config.toml
max_precond_dim = 1024
adamw_lr_other_params = 0.0018
grad_clip = 3.0
batch_size = 256
lr_schedule = "step"
warmup_steps = 440
Rows from block 4, named by matrix and row number. Rows with one number belong to one channel. Each number is 128 + 32 x the weight over its row's rms, rounded and kept within 0 to 255. All counts start at 0. After the name is the row's rms in percent of the matrix's.
# convs0: first 3x3 conv (model.blocks.4.convs.0.weight, 64x64x3x3), inputs 55-63, a 3x3 kernel for each
# convs1: second 3x3 conv (model.blocks.4.convs.1.weight, 64x64x3x3, transposed), outputs 55-63, a 3x3 kernel for each
convs0.26 095 [151 133 103 161 111 108 136 155 143 176 168 144 117 139 156 167 133 120 105 150 120 111  59 227 140 158 105 109 180 139 114 140 163 152 171 130 150 166 138  96 124  92 117 107 124  82 145 234 113 101 170  65  94 141 113 123 114 129  91 104 134 155 123 134 105 125 116 181 142 127 158 132  40 112 124 146 111  98 114  95 161]
convs0.27 084 [114 150 181 110 120 103 144 103 125 163 166  92  84  84 126 135 117 201 145 128 158 125 165 202 183  85 104 152 170 138 127 129 172 122 142 131 115 128  95 134  87 128 109 121 106  88 116 129 205 103  71 162  64 180 144 106 143 130 135 144 124 135  71 116 122 169 135 139 135 159 153  63 175 120 121  95 150  90 107 153 125]
convs0.28 095 [182  97 138 118 120 146 164 108 112  95 158 165  80  94  92  94 139 141 142 113 140 127 107 124 101  49 136 119 116 148 135 111 120 151 117 118 136 167  82 143 127  76 151 151 150 136 134 146 149 139  95 143 117 114  98 198 196 102 177 208  63 130 177 110 138 171  93 149 196 163 137 144 171 122 128 155 150  63 108 141 107]
convs0.29 093 [100 138 136 121 112 176 104 109 110 105 119  85 184 129 147 130 149 118 149 171  79 144 111 145 163 122 124 123 132  82 157 131 130 100 108 144 139 121 140  69 146 112 145 122 123 102 127  76 124 123 118  99 146 105 167 126 151 130 125 185  91 178 173 178 128 152 106 162 171  73 162 220 136 117  82 146 103 123 147  71  89]
convs0.30 092 [ 98 151 136 129 164 105  96 147 127 131 123 115 148 154 163 117  91 157 142 190 152 120  90 125 156 148 117 173 122  75  78 155 141 107 106 109  85 105 143 118 112 182  95 141 183 132  85 107 105 162 121 146 134 106 130 177 154 162 135 170  90 134 122 170 200 131 126 122 143 153 117 103 111 119 157  93  92 130  97 151 117]
convs0.31 099 [158 110 127 116 152 109  94 151 186 100 127  91  90 148 147 131 140 123 176 142 127  84  96 132 111  90  74 162 113 132 127 127 137 101 130 129 103  92  87 116 128 131 105 122 174 129  89 130 186 133 125 166 186 158 107  75  39  56 108  90  71 103 117  53  82  97  76  46  72  77 122  82 104 139 160 164 101 180 108  85 169]
convs0.32 100 [126 197 145 107 200 216 121 118 228 102 113 134  88 128 158 104 132 130 107  96 144 103 130 122 140 123 113 151 137 110 173 106 117 148 127  66 107 156 146 174 154 106 149 135 101 129 124 184 112 128 114 124  69  97 127 117 128 183 172 124 160 174 148 101 102 121 146 110 168 203 194 197 108  51  95 137 165  57 112 176 106]
convs0.33 094 [113 179 157 149 215  66 142  60 179  72 168 105 106 113 148 129  97 178 136 103 162 129 123 123 152 183 105 165 157 111 154 155 152 158  67  76 133  84 130 122 174  94 107 100  89  93 157 130 111 148 122 120 137 113 175  94 130 168 117 126 138 145 152 117 136 137 169 131 124 118 239 168 134 111 125  96 181 121 115  99 150]
convs0.34 100 [141 147 128 125 117 127 147  99 103 112  96 138 160  97 148 139 113  98  61 120 168 186  97 158 174  60  95 106 126  98 135 112 139 116 164  83 124 142 142 121 113 157 149 157 133 135 128 176 131 108  95 216 215 158 109 129 119 113 117 137 184 144 140 124 128 129 161 142  76  97 163 122 172  81 142 149  73 129 117  88 134]
convs0.35 108 [ 98 197 190 165 166 145  93 216 193 109 172 140 105 105 146 100 113  98 151 140 101 145 171 183  89 125 159 120 133 172 116 137 167 117  87 183  71 169 141  78 149 150 117  96 159 192 114  73 161 146 123  89 113 124 132 107  80 114 175  74  81 153 120  97 220 140 135 160 100 176 191 140 151  91 142 126  77 135 147  88  82]
convs0.36 115 [128 139 167 123 120  78 158 177  92 168  88 126 102  55 138 115 137 170 114 111 152 129  69 126 139 134 134 167  76 126 121 129 134 206 108  94 105  76 112 158 151 143 148 135 182 144 199  84 128 105 158 183 119  77 118 155  97 145 112 174 119 177 154 125 105 193  97 164 155 122 135 154 156 122 161 180 182 137  97 138  98]
convs0.37 092 [178 157  76 108  85 137 122 148 100  66 100 174 127  96 150 169 125 147 184 153  98 113 130 117 139 139 104 138 149 123 190 128 166 183 133 140 102 143 162  95 130 179 125  90 120 127 120  89 132 121 185 118 123 135 149  87  92 106 120 127 133 130 181 136 111 148 111  90 143 128 171 184 142 156 120 145 139  72 146 153  93]
convs0.38 087 [169 156 141 128  73  98 117 134 127 131 145  95 126 120 122 141  75 151 142 110 139 107  73 139 147 161 173 164 161 147  95 140 148 151 108  81 119 126  87 128 198 143 144  95  78 161 202 104 166 120  66 143 141 128 144 144 110 140 121 120 131 149 144 211 139 129 114 147 124 119 153 125 151  60 120 143 156 151 134 135 149]
convs0.39 099 [102  86 108 115 139 153 119 160 221 125 151 161  79  94 110 101 170 152 103 104 160  69 114 173 127 106 113 151 145 118 114 117 127 119  94 155 113 161 108 104 173 131  90  94 142 123 145 130 188 116 166 106 111 135 160 173 157 158 163  62 109  77 124 165 119  49 139 130 135 144 150 128  34 106 217 147  87 113 136 133  97]
convs0.40 099 [ 80  93 128 128 105 110 121 108 149 120 129 122 135 105 121 102 170  95 109 149 118 111 121 145  64 192 142 118  93 145 101 127  83 142 147 169 171 109 170 139  64 122 127 110 136 133  96 147 143 148 154 190  97 132 134 143  93 117  99 137 115 147 129 108  84  93 148 130 122 172 105 131  73 158 105 166 159 120 128 149  97]
convs0.41 095 [112 137 132 124 152 143 134 147  57  79 120 174 119 141 157 118 119 108  90 149 147 158 162  90 154 130 131 124 145 111 162 145 168 139 150 125 132 137 124 112 119 138  99 142 116 105 106 177 146 104  96  98 129  82 131 177  59 131 110 170 141 128 103 131 130  89 123 168 174 128 125  96  80 100 123 157 108 126 107 159 137]
convs0.42 098 [ 83 105 121  71 125 145 145 127 118 124 113 144 181 156 118 124 106 103  95 145 132 145 139 100 128 130 153 176 149 149  91 126 136 111 126 132 162 105  96 126 122  79 129 103  91 151 138  59 180  71  95 138  88  85 128 160 180 183 131 157 112 164 158 164  99 194 133 104 144  88 150 173 140 152  81 190 109 117 151  96 111]
convs0.43 101 [217 150  62  71 190 164  95  95 100 122 152 132 139 131  99 113 136  91  94 133 137  89 134 147 141 111 129 108 119 128 165  87 108 160  96 169 132 125 132 146 148 112 148 116 150 115 181  87 102  97 139 100 127 126 117 131 119 138 127 132 136 101 100 156 139 120 121  73 144  54  89  98 118  93 161 132  93 107 191 140 109]
convs0.44 100 [127 103 188 125 139 152 118 163 141 105 128 182 100 177 139 158 151 174  99 184 101 109 147 145 145 121 145 152 110 108 163 146 115 172 134  97 196 184  85 232 144  89 155 116 167 176 127 107  80 178   1 168 163  72 111 103 151 118 138 150  86 114 137 119 138 132 112 161 152 121 176 104 176 122 127 165 115  90  88 113  95]
convs0.45 100 [112 155 190  91  93 110 101 118 159 124 150  88 161 118 125  99 158 139 135 128 114 129 161 128 152  94 188 148 197 140 214  89 122 102 103 142 136 117  91 155 118 151 105 119 140 151 118 145 141 186 132  99  95 125 109  83 181  57 125 151 117 139  85 148  80 140 148 114 148 120 127 137 111 149 105 135 169 105 154  89 149]
convs1.26 099 [ 44 118 105 118 149 108 159 124 128 133 101 218  34 100 117  73 154 117 182 149 115  75 110 109 111 133 123 166 144  95 147 137  91 136  90  99 117 131 138 139 147 153  75  90  77 127 178 161 124 165 118 156 149 156 102 159 114 101 143  96  97 122 173 158  50  99  93 117 123 135 161 137  59 120 132 139 188 111 150 151 133]
convs1.27 089 [ 94 151 112 132 164 146 100  69  68  84  98 152 151 134 124 122 123 119 141 173  94 131 159 141 119 109  81 113 103 161 164 131 120 117  99  91 153  55  82  88 124  69 138 136 135 145 179 109 138 193 111 177 160  93 155 101 165 117 144 125 144  21 100 165 136 108  80 100 133 111 101 144 133 150 112 131 118 153 143 131  95]
convs1.28 101 [142 113 114 135  97  72  80 127 157 134 115 121  89 177 130 149 133  58 143 133 128 146 125 113 124 154 134 112  98 119 141 175 154 163 156 102 163 113 162 164 108 110 136 118 176  88 130 126 171 139 143 136 126  75 189 214  50 179 216  16 151 190  77  86 112 229  21 213 226 160  63 227 109 134 161 136 137 138 108 124  94]
convs1.29 100 [137 129 118 110 179 156 135  90 158 133 128 132  67 141 181 160 134 121 154 104 131 110 206 139 141 141 116 145 128 149 110 205 111 177 155 102 108 172 132  94 124 100 135 158 130 112 163 135  86 173 131 129 109 115 151 187  77 114 173 140 134 105 142  83 169 205 157 109 176 120 141 123 140 164 123 132 141 146 126 110  96]
convs1.30 101 [118 120 105  80  73 168 161 124 168 192  79 111 117  74 216 158 181 180 113  86 107 145 134 152 129 104  89 150 123 107 141 128 128 137  97 115 147 136 120  71 142 109 122 176 111  66 165 102 125 147 107 123  84 165 221 138  49 131 208  80  93 133 122 120 141 178  92  92 193 157 103 144 137 107  99 155 160 131  61 143 112]
convs1.31 106 [174 132 154 150 140 131 153 154  90 101 160  91 143 138 112 107 110 105 165 123 137 105 144 154 105 127 137 125 142 113 111 137 148 108 120  87  97 116 115  82 100 133 158 168 176 113 135 110 141 135 122 141 112 170 152  60 133  88 142 137 117 135 120 141 100 100 125 131 126 168 111 103 172 129 173 146 111 150 162 107 175]
convs1.32 108 [166 174  97  79 102 116  82  98 171 120 147 110 121 158 127 110  97 120 127  86 132 132 123 179 118 156 128 149 115  99  97 127 142 146 206  99 142  66 119 128 123 156 142 124 145 153  93 153 139 134 133  84 101 120 115 109 130 102 130 141 130  98 151 102 109 142 173 115 126 151 102  63 135  59 113 126  79 160 108 166 164]
convs1.33 094 [102 200 146 187 151 134 163 131 117 122 147 101 141 179 108 130 161 166 120 113 169 177 153 139 158 197 139 180 127 154  89 101 153 156  73  91 133 108 103 153 116 146 150 142  85  71  71 162 106 122 127 112 120 134 154  96 134 122 107  70 105 150 124 150 109 130  59 134 143 116  90 162 133 149 129 156 155  98 110 128 113]
convs1.34 100 [142 131  67 126 131 152 137  74 152 117 172 104 110 147 116 154  93 160 173 144  72  85 151  90 110 133 170 187 139 117  77 127 149 166  77 151 140 124 104 116 173 110  63 121 134  92 102  57 151 141 127 118  94 154 135 126 166 120  97 141 163 170 191 138 114 123 186 100 117 127 138 124 115 190  92 147 132 119 108 149 152]
convs1.35 103 [175 175 136 185 148 114 154 122 104  81 109 118 157 146 133 117  88  81 100 180 192 120 158 159  89 134 140 110 149  78 162 148 133 168 134 112  60 169 103 169  97 165 138  85 130 163 113 127 161 117 104 151 116 174 170 165 124 218 177  76 167 189  32 160 188 141  97 107 210  75  77 211  90 130  99 100 164 121 113 143 166]
convs1.36 099 [159 117 154  87 145 133  78 145 154 114 139  79 152 140  66 125 114  83  83 130 104  90 102 131  56  86 111 130 129  61 143  86 147 160 121 104 102 143 134 118 106 172 174 201  96 123 122  86 101 118  86 100 160 102 120  74 103 159 101 113 147 103 105  92 178 174 135 130 128  61  90 150 128 132 141  91  57 119 110 109 110]
convs1.37 098 [ 86 114 119 126 185  77 107 102 201  85 149 158 164 130 145 104  75 119 111 159 123  95 158 104 127 121  94 114 168  89 123 145 170 149 136 127 140 201 101 106  99 127 124  86  91  59 161 153  58  81  96 174 101 119  93 135  63 154 155 119 140 100 165 130 123 112 138 143 104 101 156 135  82  80  75 118 120 152 179  96 110]
convs1.38 098 [147 140  89 137 129 120 132 168  91 146 111 122 152  99 142 105  80 108 122  70 125 121 141 151 149 143 103 153 100 109 110 151 138 104  81 135 122 166  74 116 133 149  88 108 179 144 110 131 178 141 168 133  58 183 140 162 130 130 139 169 156  67  82 126 130 160 110 139 160 152 199  82 146 125 115 104 114 146  96 153 120]
convs1.39 099 [111  74 104 113 129 137 130 114 168 133  93 106 119 118 156 150  89 152 134 127  86  59 193 137 156 153 122 112 125 140 141  88  96 104  96 179 123 156  97 119 135 172 133 115  78  94 159 141 126 134  60  76 120 115  58 229 128  96 114 121  81 143 167 166 125 108  99 112 149 168  84 153 161 186 117  49 125 161 149 124 196]
convs1.40 101 [142 112 127 120  85 118 126  96  86 107 116 159 128 143 114 145  99 134 119 112 148 138 123 162 127 118 181 136 143 152 126 149 126 113 115  88 118 172 103 149 177 157 159 101 171 120 122 127 131  90 141  94  92  90 113 158 141  86  71 169 168  58 134 182  99  80 118 127 144  83 133 131 130 127 125  99  90 128 147  89 215]
convs1.41 092 [172 145  80  91 149 167 138 145 123 148 121 136  80  87  85 122 124 190 183 138  81 147 120 192 146 152 172 170 144 144 163 132  77 118 134 140 155 114 101 101  90 137 125  99 132  82 161 164 117 117 107 150 132 139 138 126 114  96 112  89 172  89 101 133  57 216  85 136 177  49 108 126  78 129 178 116 114 124 150 163 164]
convs1.42 113 [105 104 118 117 106 140  92 160 111 141 134  91  70 145  84 132 136 109 142  75 140  97  78  88 117  43 128 129 146 121 148 125 143 126 122  91 133 132 121 123 108 116 148  87 114  54 122 130 104 103  61 179 116 164 136 141  96 103 164 130 126 151 112  85 164 118 113 138  97 159 120 152  90 104 135 130 100  68 140  67 101]
convs1.43 100 [165 175  93 148  84 163 234 193 142 177  67 119 143 134 102 119 144 168 126 113 141  78 110  99 164 156 158  77 111 138 133 166 102 167  87  71 111 132 137 103  87  58  87 131 113 154  40 152  74 116  83 114 111 126 141 111 120  96 147 132 118  84  96 196 126 107 149  82 108 163 157 106 186 164 144 198 180 151 101 140 104]
convs1.44 103 [159 104 118 105 142 108  98  97  60  36  81 151 142 119 107 105 134 132 109  91 141 102 154 116 144 116 106 102  88 132  92 162 112  97 175 145  91 124 103 126 140  91 169 120 167 104 132 108  91 191 142  69 142  94 186 133 104 110 128 135 122 134 161 118 134 110 125 135 195 134 126 146 114 211 119 154 121  57  95  70 100]
convs1.45 092 [124 129  69 152 153 120  65 115 176  91 128  95  83 127  80 131 139 134 131  83 147 162  31 126 153  97 128 175 161 171 102 194  92 142  92 152  87 106 153 129 146 119 124 137 137 105 147 140 107 121 102  98 144 220 125  61 103 147 126  71 190 104 135 104 173  84 155 134  30 103 165 125 147 141 133 124 173 106 111 142 139]