A small image classifier, trained from scratch.
Model: 2.88M parameters, 40-pixel images, arch resnet, norm groupnorm, activation gelu, depths [3, 4, 7, 3], widths [48, 64, 96, 160].
Data: trained on Sentinel-2 satellite tiles (TerraMesh), 145000 training examples, 15.7 epochs.
Rows from block 6 of a small image classifier, named by matrix and row number. Rows with one number belong to one channel. Each number is 500 + 50 x the weight over its row's rms, rounded and kept within 0 to 999. All counts start at 0. Numbers have three digits each. After the name is the row's rms in percent of the matrix's.
After each channel's rows are labels from the 100 images, of 14848, where the channel reaches its highest value: "responds to" is what is common among them. Only what is clearly more common there than usual is listed. The data: Sentinel-2 satellite tiles (TerraMesh).
# convs0: first 3x3 conv (model.blocks.6.convs.0.weight, 64x64x3x3, each kernel summed), inputs 0-63
# convs1: second 3x3 conv (model.blocks.6.convs.1.weight, 64x64x3x3, transposed, each kernel summed), outputs 0-63

convs0.24 118:451459485445500512471577566495486561555445462427561452449471475530510587455518527485516467350633537472526526526531528490593510492488456456584484545393508542462500485532461510515463499584511421
convs1.24 105:411584470503506478533586499497531491544462528543600519549500469494488545410512559493557481422568490509556435563475545575630474489494518495504461503484512500612519595516559517538484380496558476
responds to: crops; main land cover: crops; built area

convs0.3 106:550575660526437374451498526567469515427453523462555533466457487518428595530513519471394558480516536462501516513445549492534462518473517468492568585493558466463521499489480450393517519522483491
convs1.3 090:518449455497485471447497507531433543541481531472541408475521523560470447543397468506391437443500460450438443500461573455502526494474557428475506448597396527492464468443529448436392459564496440
responds to: main land cover: rangeland

convs0.38 084:504489528568369482469443502504478518462474438489505478540572496509474529462447407574598494576425454501473415578485477489585590575469528459541495463548576564434448557500467489460531561506506554
convs1.38 089:437470462479547439431525443458424507468572496544523526529509524557512542624484467590535396603494420498455514555505558506497468419460522516500565551530413545481473470509487527485373525500545553
responds to: snow or ice; main land cover: snow or ice

convs0.29 068:518614460455542489453507433427472475554576512564472514569530482487584579506491497459467567494484516485452476497557589505528478548526602448549543551483509532427492528634423445486524604510540507
convs1.29 078:549478477484488464533455560517419509493380395405491420494547417436486435458478465483469499483553503549511494433515476489512472527468490468525509420560430484442410440395503524400444428515511545
responds to: bare ground

convs0.51 087:425539616507539467518597490474477550511479509352514475443474487371480480474522518492464467444548450446565475526538529615538510439526558479551505399522446553493528488480460446464514505569496461
convs1.51 094:416438510504478415455532457465558433508636443450494450418475489463495487482461451409451511498477465554475471551505505471550527449431440546443484348486574528538471451490504483525442412477510500
responds to: bare ground

convs0.11 087:456413417470487554522389439478480497438500535477408478475506505519559559439580538577454464500572456453519553456509520557488573585508603486445507479526482445457554455543413431467466551466470538
convs1.11 133:491533521535547504502554470444497476494516384612536518423543481486485581522467549627545495438506450562493523518479580533474485440508521568521502561396551559521445577528413559462467452462530436
responds to: clouds; main land cover: water

convs0.46 107:498471542642494508531549522472486440494481505566477459580519470520593580556521575448508534529492425473457445504584531605495544498468470412501476529435427519469467431616475554518528523475432478
convs1.46 108:450444383493491504471504456516429421515466411364488503506495490520449453628467505507469470457454497503454584469530505400559480450448537495562507473544473432455444430453487492478426419479500471
responds to: main land cover: rangeland

convs0.56 105:525463444435560530478460461430461426475567512511460423565568507535562512470412516487510529487503379510453467460535545478538499540539609472580548512438505540458484634566461483477428499519509579
convs1.56 095:450581477449545536559533539538429522471445411479426440493552456512539502441507533577532575579439502536412412603523532508497513482432469520499452581489454518503486552457496452573387520545536478
responds to: built area

convs0.43 121:475513612490530502531597455515488507509501500542482464469518523428493448395439480523452541486397485513615527474604475453489455476487453487475519496615576582464461432533484462592432521514541444
convs1.43 110:546483440477555482442422490508524488478503473407491423495447539463507502532437453571508405557490429558533447454426497434584537477541522492521467462466482416398515448533507511500646525467476408
responds to: main land cover: rangeland

convs0.10 056:550460539499436475533487536508494434454557468442567509552501470510514498441402404458575469502432566524559454443489569549394443527586495534509472369484481491485496423538523552436492524518585449
convs1.10 076:442492417468556466456565473443509564449474592535505503587525471493541453550530506610480503485568472549585500433532566523550553452457453569509461454489604517422561427560463515537490571508554465
responds to: snow or ice; main land cover: snow or ice

convs0.31 081:469537468455544465471527466533533545464480488559608454501489476481503479447416438434593476495541518540467504419506412505497541453547653519609502569559541519452486465459479458435474474474606524
convs1.31 093:569515524514471485468532442436418467511465536489528424497468440480581450535571453472518484507443515554553456559446588527525478450448481421533459558454497589506481507474510515592455505601658522
responds to: crops; main land cover: crops; built area

convs0.6 095:521499410423464507419525500572538527481496483463541414397568521537577522433499505501493456535469573581461496495455526535626546473560506562519475473513542512478481503547556397528447505459617442
convs1.6 096:556504516475510522482435407403441419502507425480498491451465449526418409489500514511481535460505519456584527495594519406487530454439462470534515490424598555531507418406496428482524486606498491
responds to: crops; main land cover: rangeland

convs0.13 088:420484449455508457606578510455454556567490552509549567457397448449580564538499462520515487494476517550493528588448448556512624503434496469594450473481509513496562533488493554459436471453525566
convs1.13 094:546515530605430419483464509445455505517603525461503399534551496581455553418413490507465429478464539454520502448477547495459605413479432499597492399452491475455492494474517541513520538455475503
responds to: main land cover: water

convs0.26 088:514438570576507485409540402512497435562551543484494507495424525480448462542429521497526464497545516451486503418453606605495548472486489381422517457498546552516488462428448445507479569569517551
convs1.26 094:426492501593543530503483495592469535492513430545602602489551454559452579494439434484499469622519590520485589464511435476482486511502426473576515544535429421544511516474482455507580515475509509
responds to: main land cover: trees

convs0.37 096:493505576402517509538537426460480503559524460507516582510541563536540576590503428518515492428447611568467505614547464629550395497498537515468497479467483519453565504554465510479479467464538503
convs1.37 089:511489510557495461526434561486507467497480467480432594482470413485506419378501544570490515476515428487448432356492422482574498453487478497492480497566411456434492449572540525451397494512500526
responds to: bare ground; main land cover: rangeland

convs0.9 106:463457551455524577498527501546583468466424512407499591460511478477520529510492515477521591490454542457619526502461477485464468557537529472445470462495398481548454387365413463477515503473560495
convs1.9 106:565576506579514455426514541492452568528649499542550336538534546526520444516474496423496458485447515625486483446501509572518480555516449542517487477474495493440532543430519454504491532495471456
responds to: main land cover: water

convs0.1 137:433496474497481510424443526501609601542512474511469485440512385428465455540506493517475488585540498397589502575448489443561524480467471439541486388502533532530543508560468502508494563407432498
convs1.1 114:505524540475546519524469525406616506439571480429512452526493544534586595449566488473466435507500492446605412527517519515466511542463457519526524541565411469467565441497484559510415588495430541
responds to: water; main land cover: water; flooded vegetation

convs0.35 108:523505478414519476613492490456517471488647553506453502483496603480601484550447524484594546496486430555476451447568440520560504528491471507539500477599460595479442523550488447557464531462493545
convs1.35 106:509571432573474444440495518470378462509438451434510500517461487485474420451482460470442453476461463503398501512452469415449547457541456462518446496503413447473490405440492515357528466450495509
responds to: water; main land cover: water

convs0.58 118:488507493476457508499504483504551589528587469595567537555593573550528489545512472422463493435543531437502568514536503488452533436517437393446484449503582379439508399494518516519490437489468446
convs1.58 107:461491510533471488439412418487474422408464513447483463469519425509520520534515415445551556572555412498452546526505539508575491391575496543483509553549535554519544433524501460409452434580555471
responds to: clouds

convs0.52 104:495493457553477509464508563470520509498457500423528480482450533429585488504482546554532479412616531624536445472498488485506487501479563539505470407403476544393449525478573472506420515582593458
convs1.52 097:455495490520484473385405524435454470538491485559458520521516428477501574443582543506530591527538507583524449503484535571538410508502575423525504573456569599547532594502450476539506492535561539
responds to: crops; built area; main land cover: crops

convs0.5 094:449502540502505499537473485527548487428480428533445417397516512465402542459581461556612558441563475556454526540440475526489492461456537468523485557593440563563522479539491416518456425503555432
convs1.5 114:461445579593597555570485427465433485409479521517527497506597488372488511451462481586521428424517541454451518538527534494485474483452516447509535562522519545497437401450445502454507570513525480
responds to: clouds; main land cover: water

convs0.57 094:497507464426508567457479467508559455466556516557516471473543555547388488423505420519543454576467429512515545591506524422476399458467554455432452544481531506479528416527413562575559519490444452
convs1.57 097:558513599520478522470570524469390595493520414473478422482529571495577489554538512574586436547496542510460448551568518500480533525450477521585547489469611572540589501570506476459516496507531524
responds to: bare ground; main land cover: rangeland; main land cover: bare ground

convs0.17 128:498615600458612549576562483487499614460474559408473468569437576476562453447604453452504579473471535487450483517567504505499478513519517502505540486498519510493498507611546485494459445500544495
convs1.17 140:427459465505409430440458508466524467498496546445498410512440429532418426536413463413509479507463450452536489455400431435473475470499453468422448442524462434464458432453508494424477447532438500
responds to: bare ground

convs0.53 098:548566513472556534565598539451509418486486481432504556540508499542527571534505510500452459534452519492520529451577464456463522437505454446542562495530526543523596371586510422432424594526556531
convs1.53 091:532500468489473480483347510474494569542497511543584474561468514636526447428538506491474470497482555624501463553455383447565519572510469489512482496441470405469479503474495551445505581494497517
responds to: bare ground

convs0.63 111:459500553475463464575461489542500527455434503462544485606480501519429542538506491501399606528484470455472491530510435503498501475536479433438583510395608551487435505497612514390487555554547510
convs1.63 124:496479441460524453431499538528492526510468530490487442461518425469447378508497435570509484533416494567436513428426436448488444466528559456488535463469444416537434447383462501471465410474409475
responds to: bare ground; main land cover: rangeland

convs0.30 081:502471529642481532484462436497601573610501455575580523462492515529488593510451466579523473565534530447477556497513465555491540490428470502482586510488469593493579463470441442429498479486457473
convs1.30 115:480431554507530464524531489597417460483472495451552399511477508434452515430642590467517470447584601465494509452482530481540393450473460530528499522564532506556456415462520517455473469457493521
responds to: clouds; snow or ice; main land cover: snow or ice; main land cover: water

convs0.21 103:452438415418504605449443500517559545515509525513413522455538502476485530517480561523419536491548507434521473511513492605463500457602485474451587517491413415554604466555484559475523433477465455
convs1.21 085:466551417437484588488486513455553605468594434565510469472512542495474411469389522414531443490474576542589524465494530540549460530512548523505475558463488484503545559484509546437407566470516564
responds to: built area; main land cover: built area

convs0.28 107:516566518526438479429427449547556476469528497569522498483571601505472477494410419434566512519503443478497417521560469508441430453472627473428539541548546541582446489558483514478568544468467550
convs1.28 110:509500488482588585596545452452415472419457433430448380524452495541500505487538526438462404482503435537407487541456462442522454512452470449532540522548472481538524464510471481370454470523505466
responds to: main land cover: rangeland

convs0.27 083:567523479462415482472469444512556522524506452524565526535546469374476379487461497450533565541513519504496541521595457620521435445536525451401540471558453523516468452552542495475483416419525479
convs1.27 080:462563379552450504431440428511532545445463448466504435550491480458513526550466473460492471475562589522500477486533502460529446501464522465440499455515600480514568544593434507463594633566465481
responds to: bare ground; main land cover: rangeland

convs0.23 112:395485475537456484536505507433521549511451533437512445578558575518483529584578555557493529541526466588495457556465522554465472543498513489489465402594495537556484524415408433415450558494480564
convs1.23 115:399536404529473501509413498429402498564438456489545520453523469513565439423445454473460422382439515417406492512486496479436447506462513541536526501492455496548450459477479488535465460423428517
responds to: water; main land cover: water

convs0.32 093:548532519523535501402509497557482514511468483489385498420542527490508635472523492420580514444567496448502553511539505567520458507552506501505401376547406466564552540576537476527505536555519466
convs1.32 094:537482487469513523519418434514493520510421512497591442472501460420400488476415517514485533409445521492560565536464472509480521442516481522557505550530419551443430535460573374391495428542509547
responds to: bare ground; main land cover: bare ground

convs0.33 104:500550529411545571421502489519525474451591485481503489515468506499555472472472517450538529530411557489549568452582476614521538502424528476401472454540548464511483413505435437473519585456621471
convs1.33 098:601493439536507581452451477513380490469469544540544494469452432447487455507508425458490383487506386567467516495542481503500396457519489519520431423508519468428446439467505567405550491497489508
responds to: main land cover: rangeland

convs0.7 100:549500490446398418412532504509517431522505497439478536616495482475543467488456452485473589529390508541561503507407522469505525516559502527555478388502475466480445414551529483505458623503553463
convs1.7 093:543463482455585461523458495478562527424533585556495511475435456457474438546454423457525527487377501546469469415517575407468568584487490469516453478522510542513496527545465470414401563573453508
responds to: bare ground

convs0.15 094:455430522522418466509422439466460539521374494493445543522563517588551595486422498461576536527479488523531531554462480610575564468469535520475505434566501562537584527471456477517543463479423529
convs1.15 098:509526529503566510489458505517525496448599429482563395562543491530505583505495435558412456467485583456457451509428466384426470437541514517501535552487518489417449500425585424449474445462516514
responds to: main land cover: rangeland

convs0.55 076:426401425467490468390433526487605541488497451419407516600493433500501521549560460506476509495462538477483581451527512526478537529533594427494539465466419537399459502532520479543526479452547496
convs1.55 077:518503453539591413523492415460514473558529612575512488580526566474483456446508542497557497527587538485592546474583422447533452531472537552510540553511485539513471391517551589489476540524433465
responds to: snow or ice; main land cover: snow or ice

convs0.22 092:514494393492618490476574474545505522521537593543580438572459459487572479459458421438527476508550490532518420518447619481494547490505512485605489459540454470555510594529515419451519478478512470
convs1.22 088:466570523473472492472483619420554469481448548506543449404467445483433527466561505457472496542448587469532406528449535513490540385434450446508446586480478449453430489461468510563506522488499597
responds to: snow or ice; main land cover: snow or ice

convs0.20 103:532497550538499532454427436499509456527440448419486567511439496471491551412514458511392594558436463449554516543462460438512522475590514517441507392417493560457594480487495460511553580554490501
convs1.20 092:576513434422487379450528477561462580484542507460492448445538488520453554523454428602472471523421581561446420466457473539519477562460492523506492426418535522433495515515524478424426536524449449
responds to: bare ground; main land cover: bare ground

convs0.18 095:498494490559395478554476531570581546508464394542526527472549483526472517428440459526508543494567527491564519526438507584466522520482509446516419434429366531575544515592517546453486449413506500
convs1.18 095:539435468471529475407513466517508507494520498431504369528469513446431544460584536533466469444587573497436466448529504530544429560420508503579558540475503484556532412454393449572491546504443503
responds to: main land cover: trees; main land cover: water

convs0.40 074:374473509553527430554496542483521457552472476531453427513485474522510545523502461582459430468384563479523481582497542549577580521582521473512444528556499544474650462457490452549459454478487507
convs1.40 095:638511536548481395504537544477433514494521457485520476619571530552521541525509549459518486530565553537520541474504452511412495400436559538582490578433491447538463573568469475512561511494543542
responds to: bare ground; main land cover: bare ground

convs0.2 134:467509481528485482486549516526539491542451521530430438371468613483579541471499525491504409410463545646520496529473500580503507567439586539541567444483576460450486525474500426470481486478479460
convs1.2 122:527562525548478539604633556462438491545474534564571433491529573495481477517502533476495539455587406500450522549537553513477517441500528497497441562545465587573468493575497515622547513549540511
responds to: crops; built area; main land cover: crops

convs0.0 084:518478614475427463481469409595486545507493535421499477523499547517437555421481417461483507416529492553460462493446423504516600476506429542567545470548557465504486437510596468480471555589506447
convs1.0 095:433545531507529503518552476385527418520447441571494458506477506571531443483537508530496491390477506462419539537474487484563540399583466504547475567545505527511383496460525435364475547524496476
responds to: flooded vegetation

convs0.45 106:388490493438584518465492496567546637490614491494502524479602496464575505506524540495598475479524475471504492537541574533534498468454491506628520492536490541440531540556458489448483408466454444
convs1.45 099:456507489574432522481490392447495504451472401497539490459586398476524502524454469480439430469570496440542480520461484493505526466482527440513499505543431510384483457452473475410513338507556513
responds to: bare ground; main land cover: rangeland

convs0.47 089:552561471585515531518496414481531482490464538591594604574502549579528549493428531483447525573420571554481543511435606516541492454505470469431526481450535496510496440498399456481477508478444438
convs1.47 096:554435465497548417489468579517431526536514408418523527482495591590535415504580535426444605556478436571461525549569496500488507499542464457485515545469573483586539471575542468514474547502498535
responds to: clouds; main land cover: water

convs0.16 081:566500442429520471421538475472515477527520449590467510487411491619495584524464607411535526498423444571491476516532485508470554471488559486447486461483492508485565532570499452489452484375561576
convs1.16 066:534494511483578448454530475564410594470439430427562537498535452625474511490508433430451525511582515522481387535554467504468587539450453477514559506489586437479474538555541499525557458461462507
responds to: bare ground; main land cover: bare ground; main land cover: rangeland

convs0.48 129:460568447539489393560526533547541507600510555432419511490484532499476500476442502513483544495564396433429471536505430484518549496546505496570503526625439525475454416486499504464543448409440577
convs1.48 102:519530492538500433476394499415439447451472471577450445539485455496545479521409408490451460540505533451499447505458544464385591455441496468436541483468477504421520512430522558439461571492429566
responds to: water; main land cover: water

convs0.12 094:443458479403490423486440476513430495517429518551569563424566601457577491483487489515400537410473504589476592570523545482546534531566556482530465491476428523463525468481539554483462417478529492
convs1.12 099:647480566533489523473470425463513564446515389521501486417527456516451516480440465498483514487462423467381482525443518450493484427412542466549469459553472495485480535417476503382453547521476529
responds to: main land cover: rangeland

convs0.61 120:480438407454474474528587542535523507565469501532596491493521467451461533463477460511491506539556401457527537574557616478483509551413485481600459497492455488500370514544514475483572416450517433
convs1.61 107:441503480528496410479434594481523474545423566506539397470591559430577546516540477541514434470485485502493395394461592471505536475497517462549459504441461502532509531507398507573456484447497557
responds to: snow or ice; main land cover: snow or ice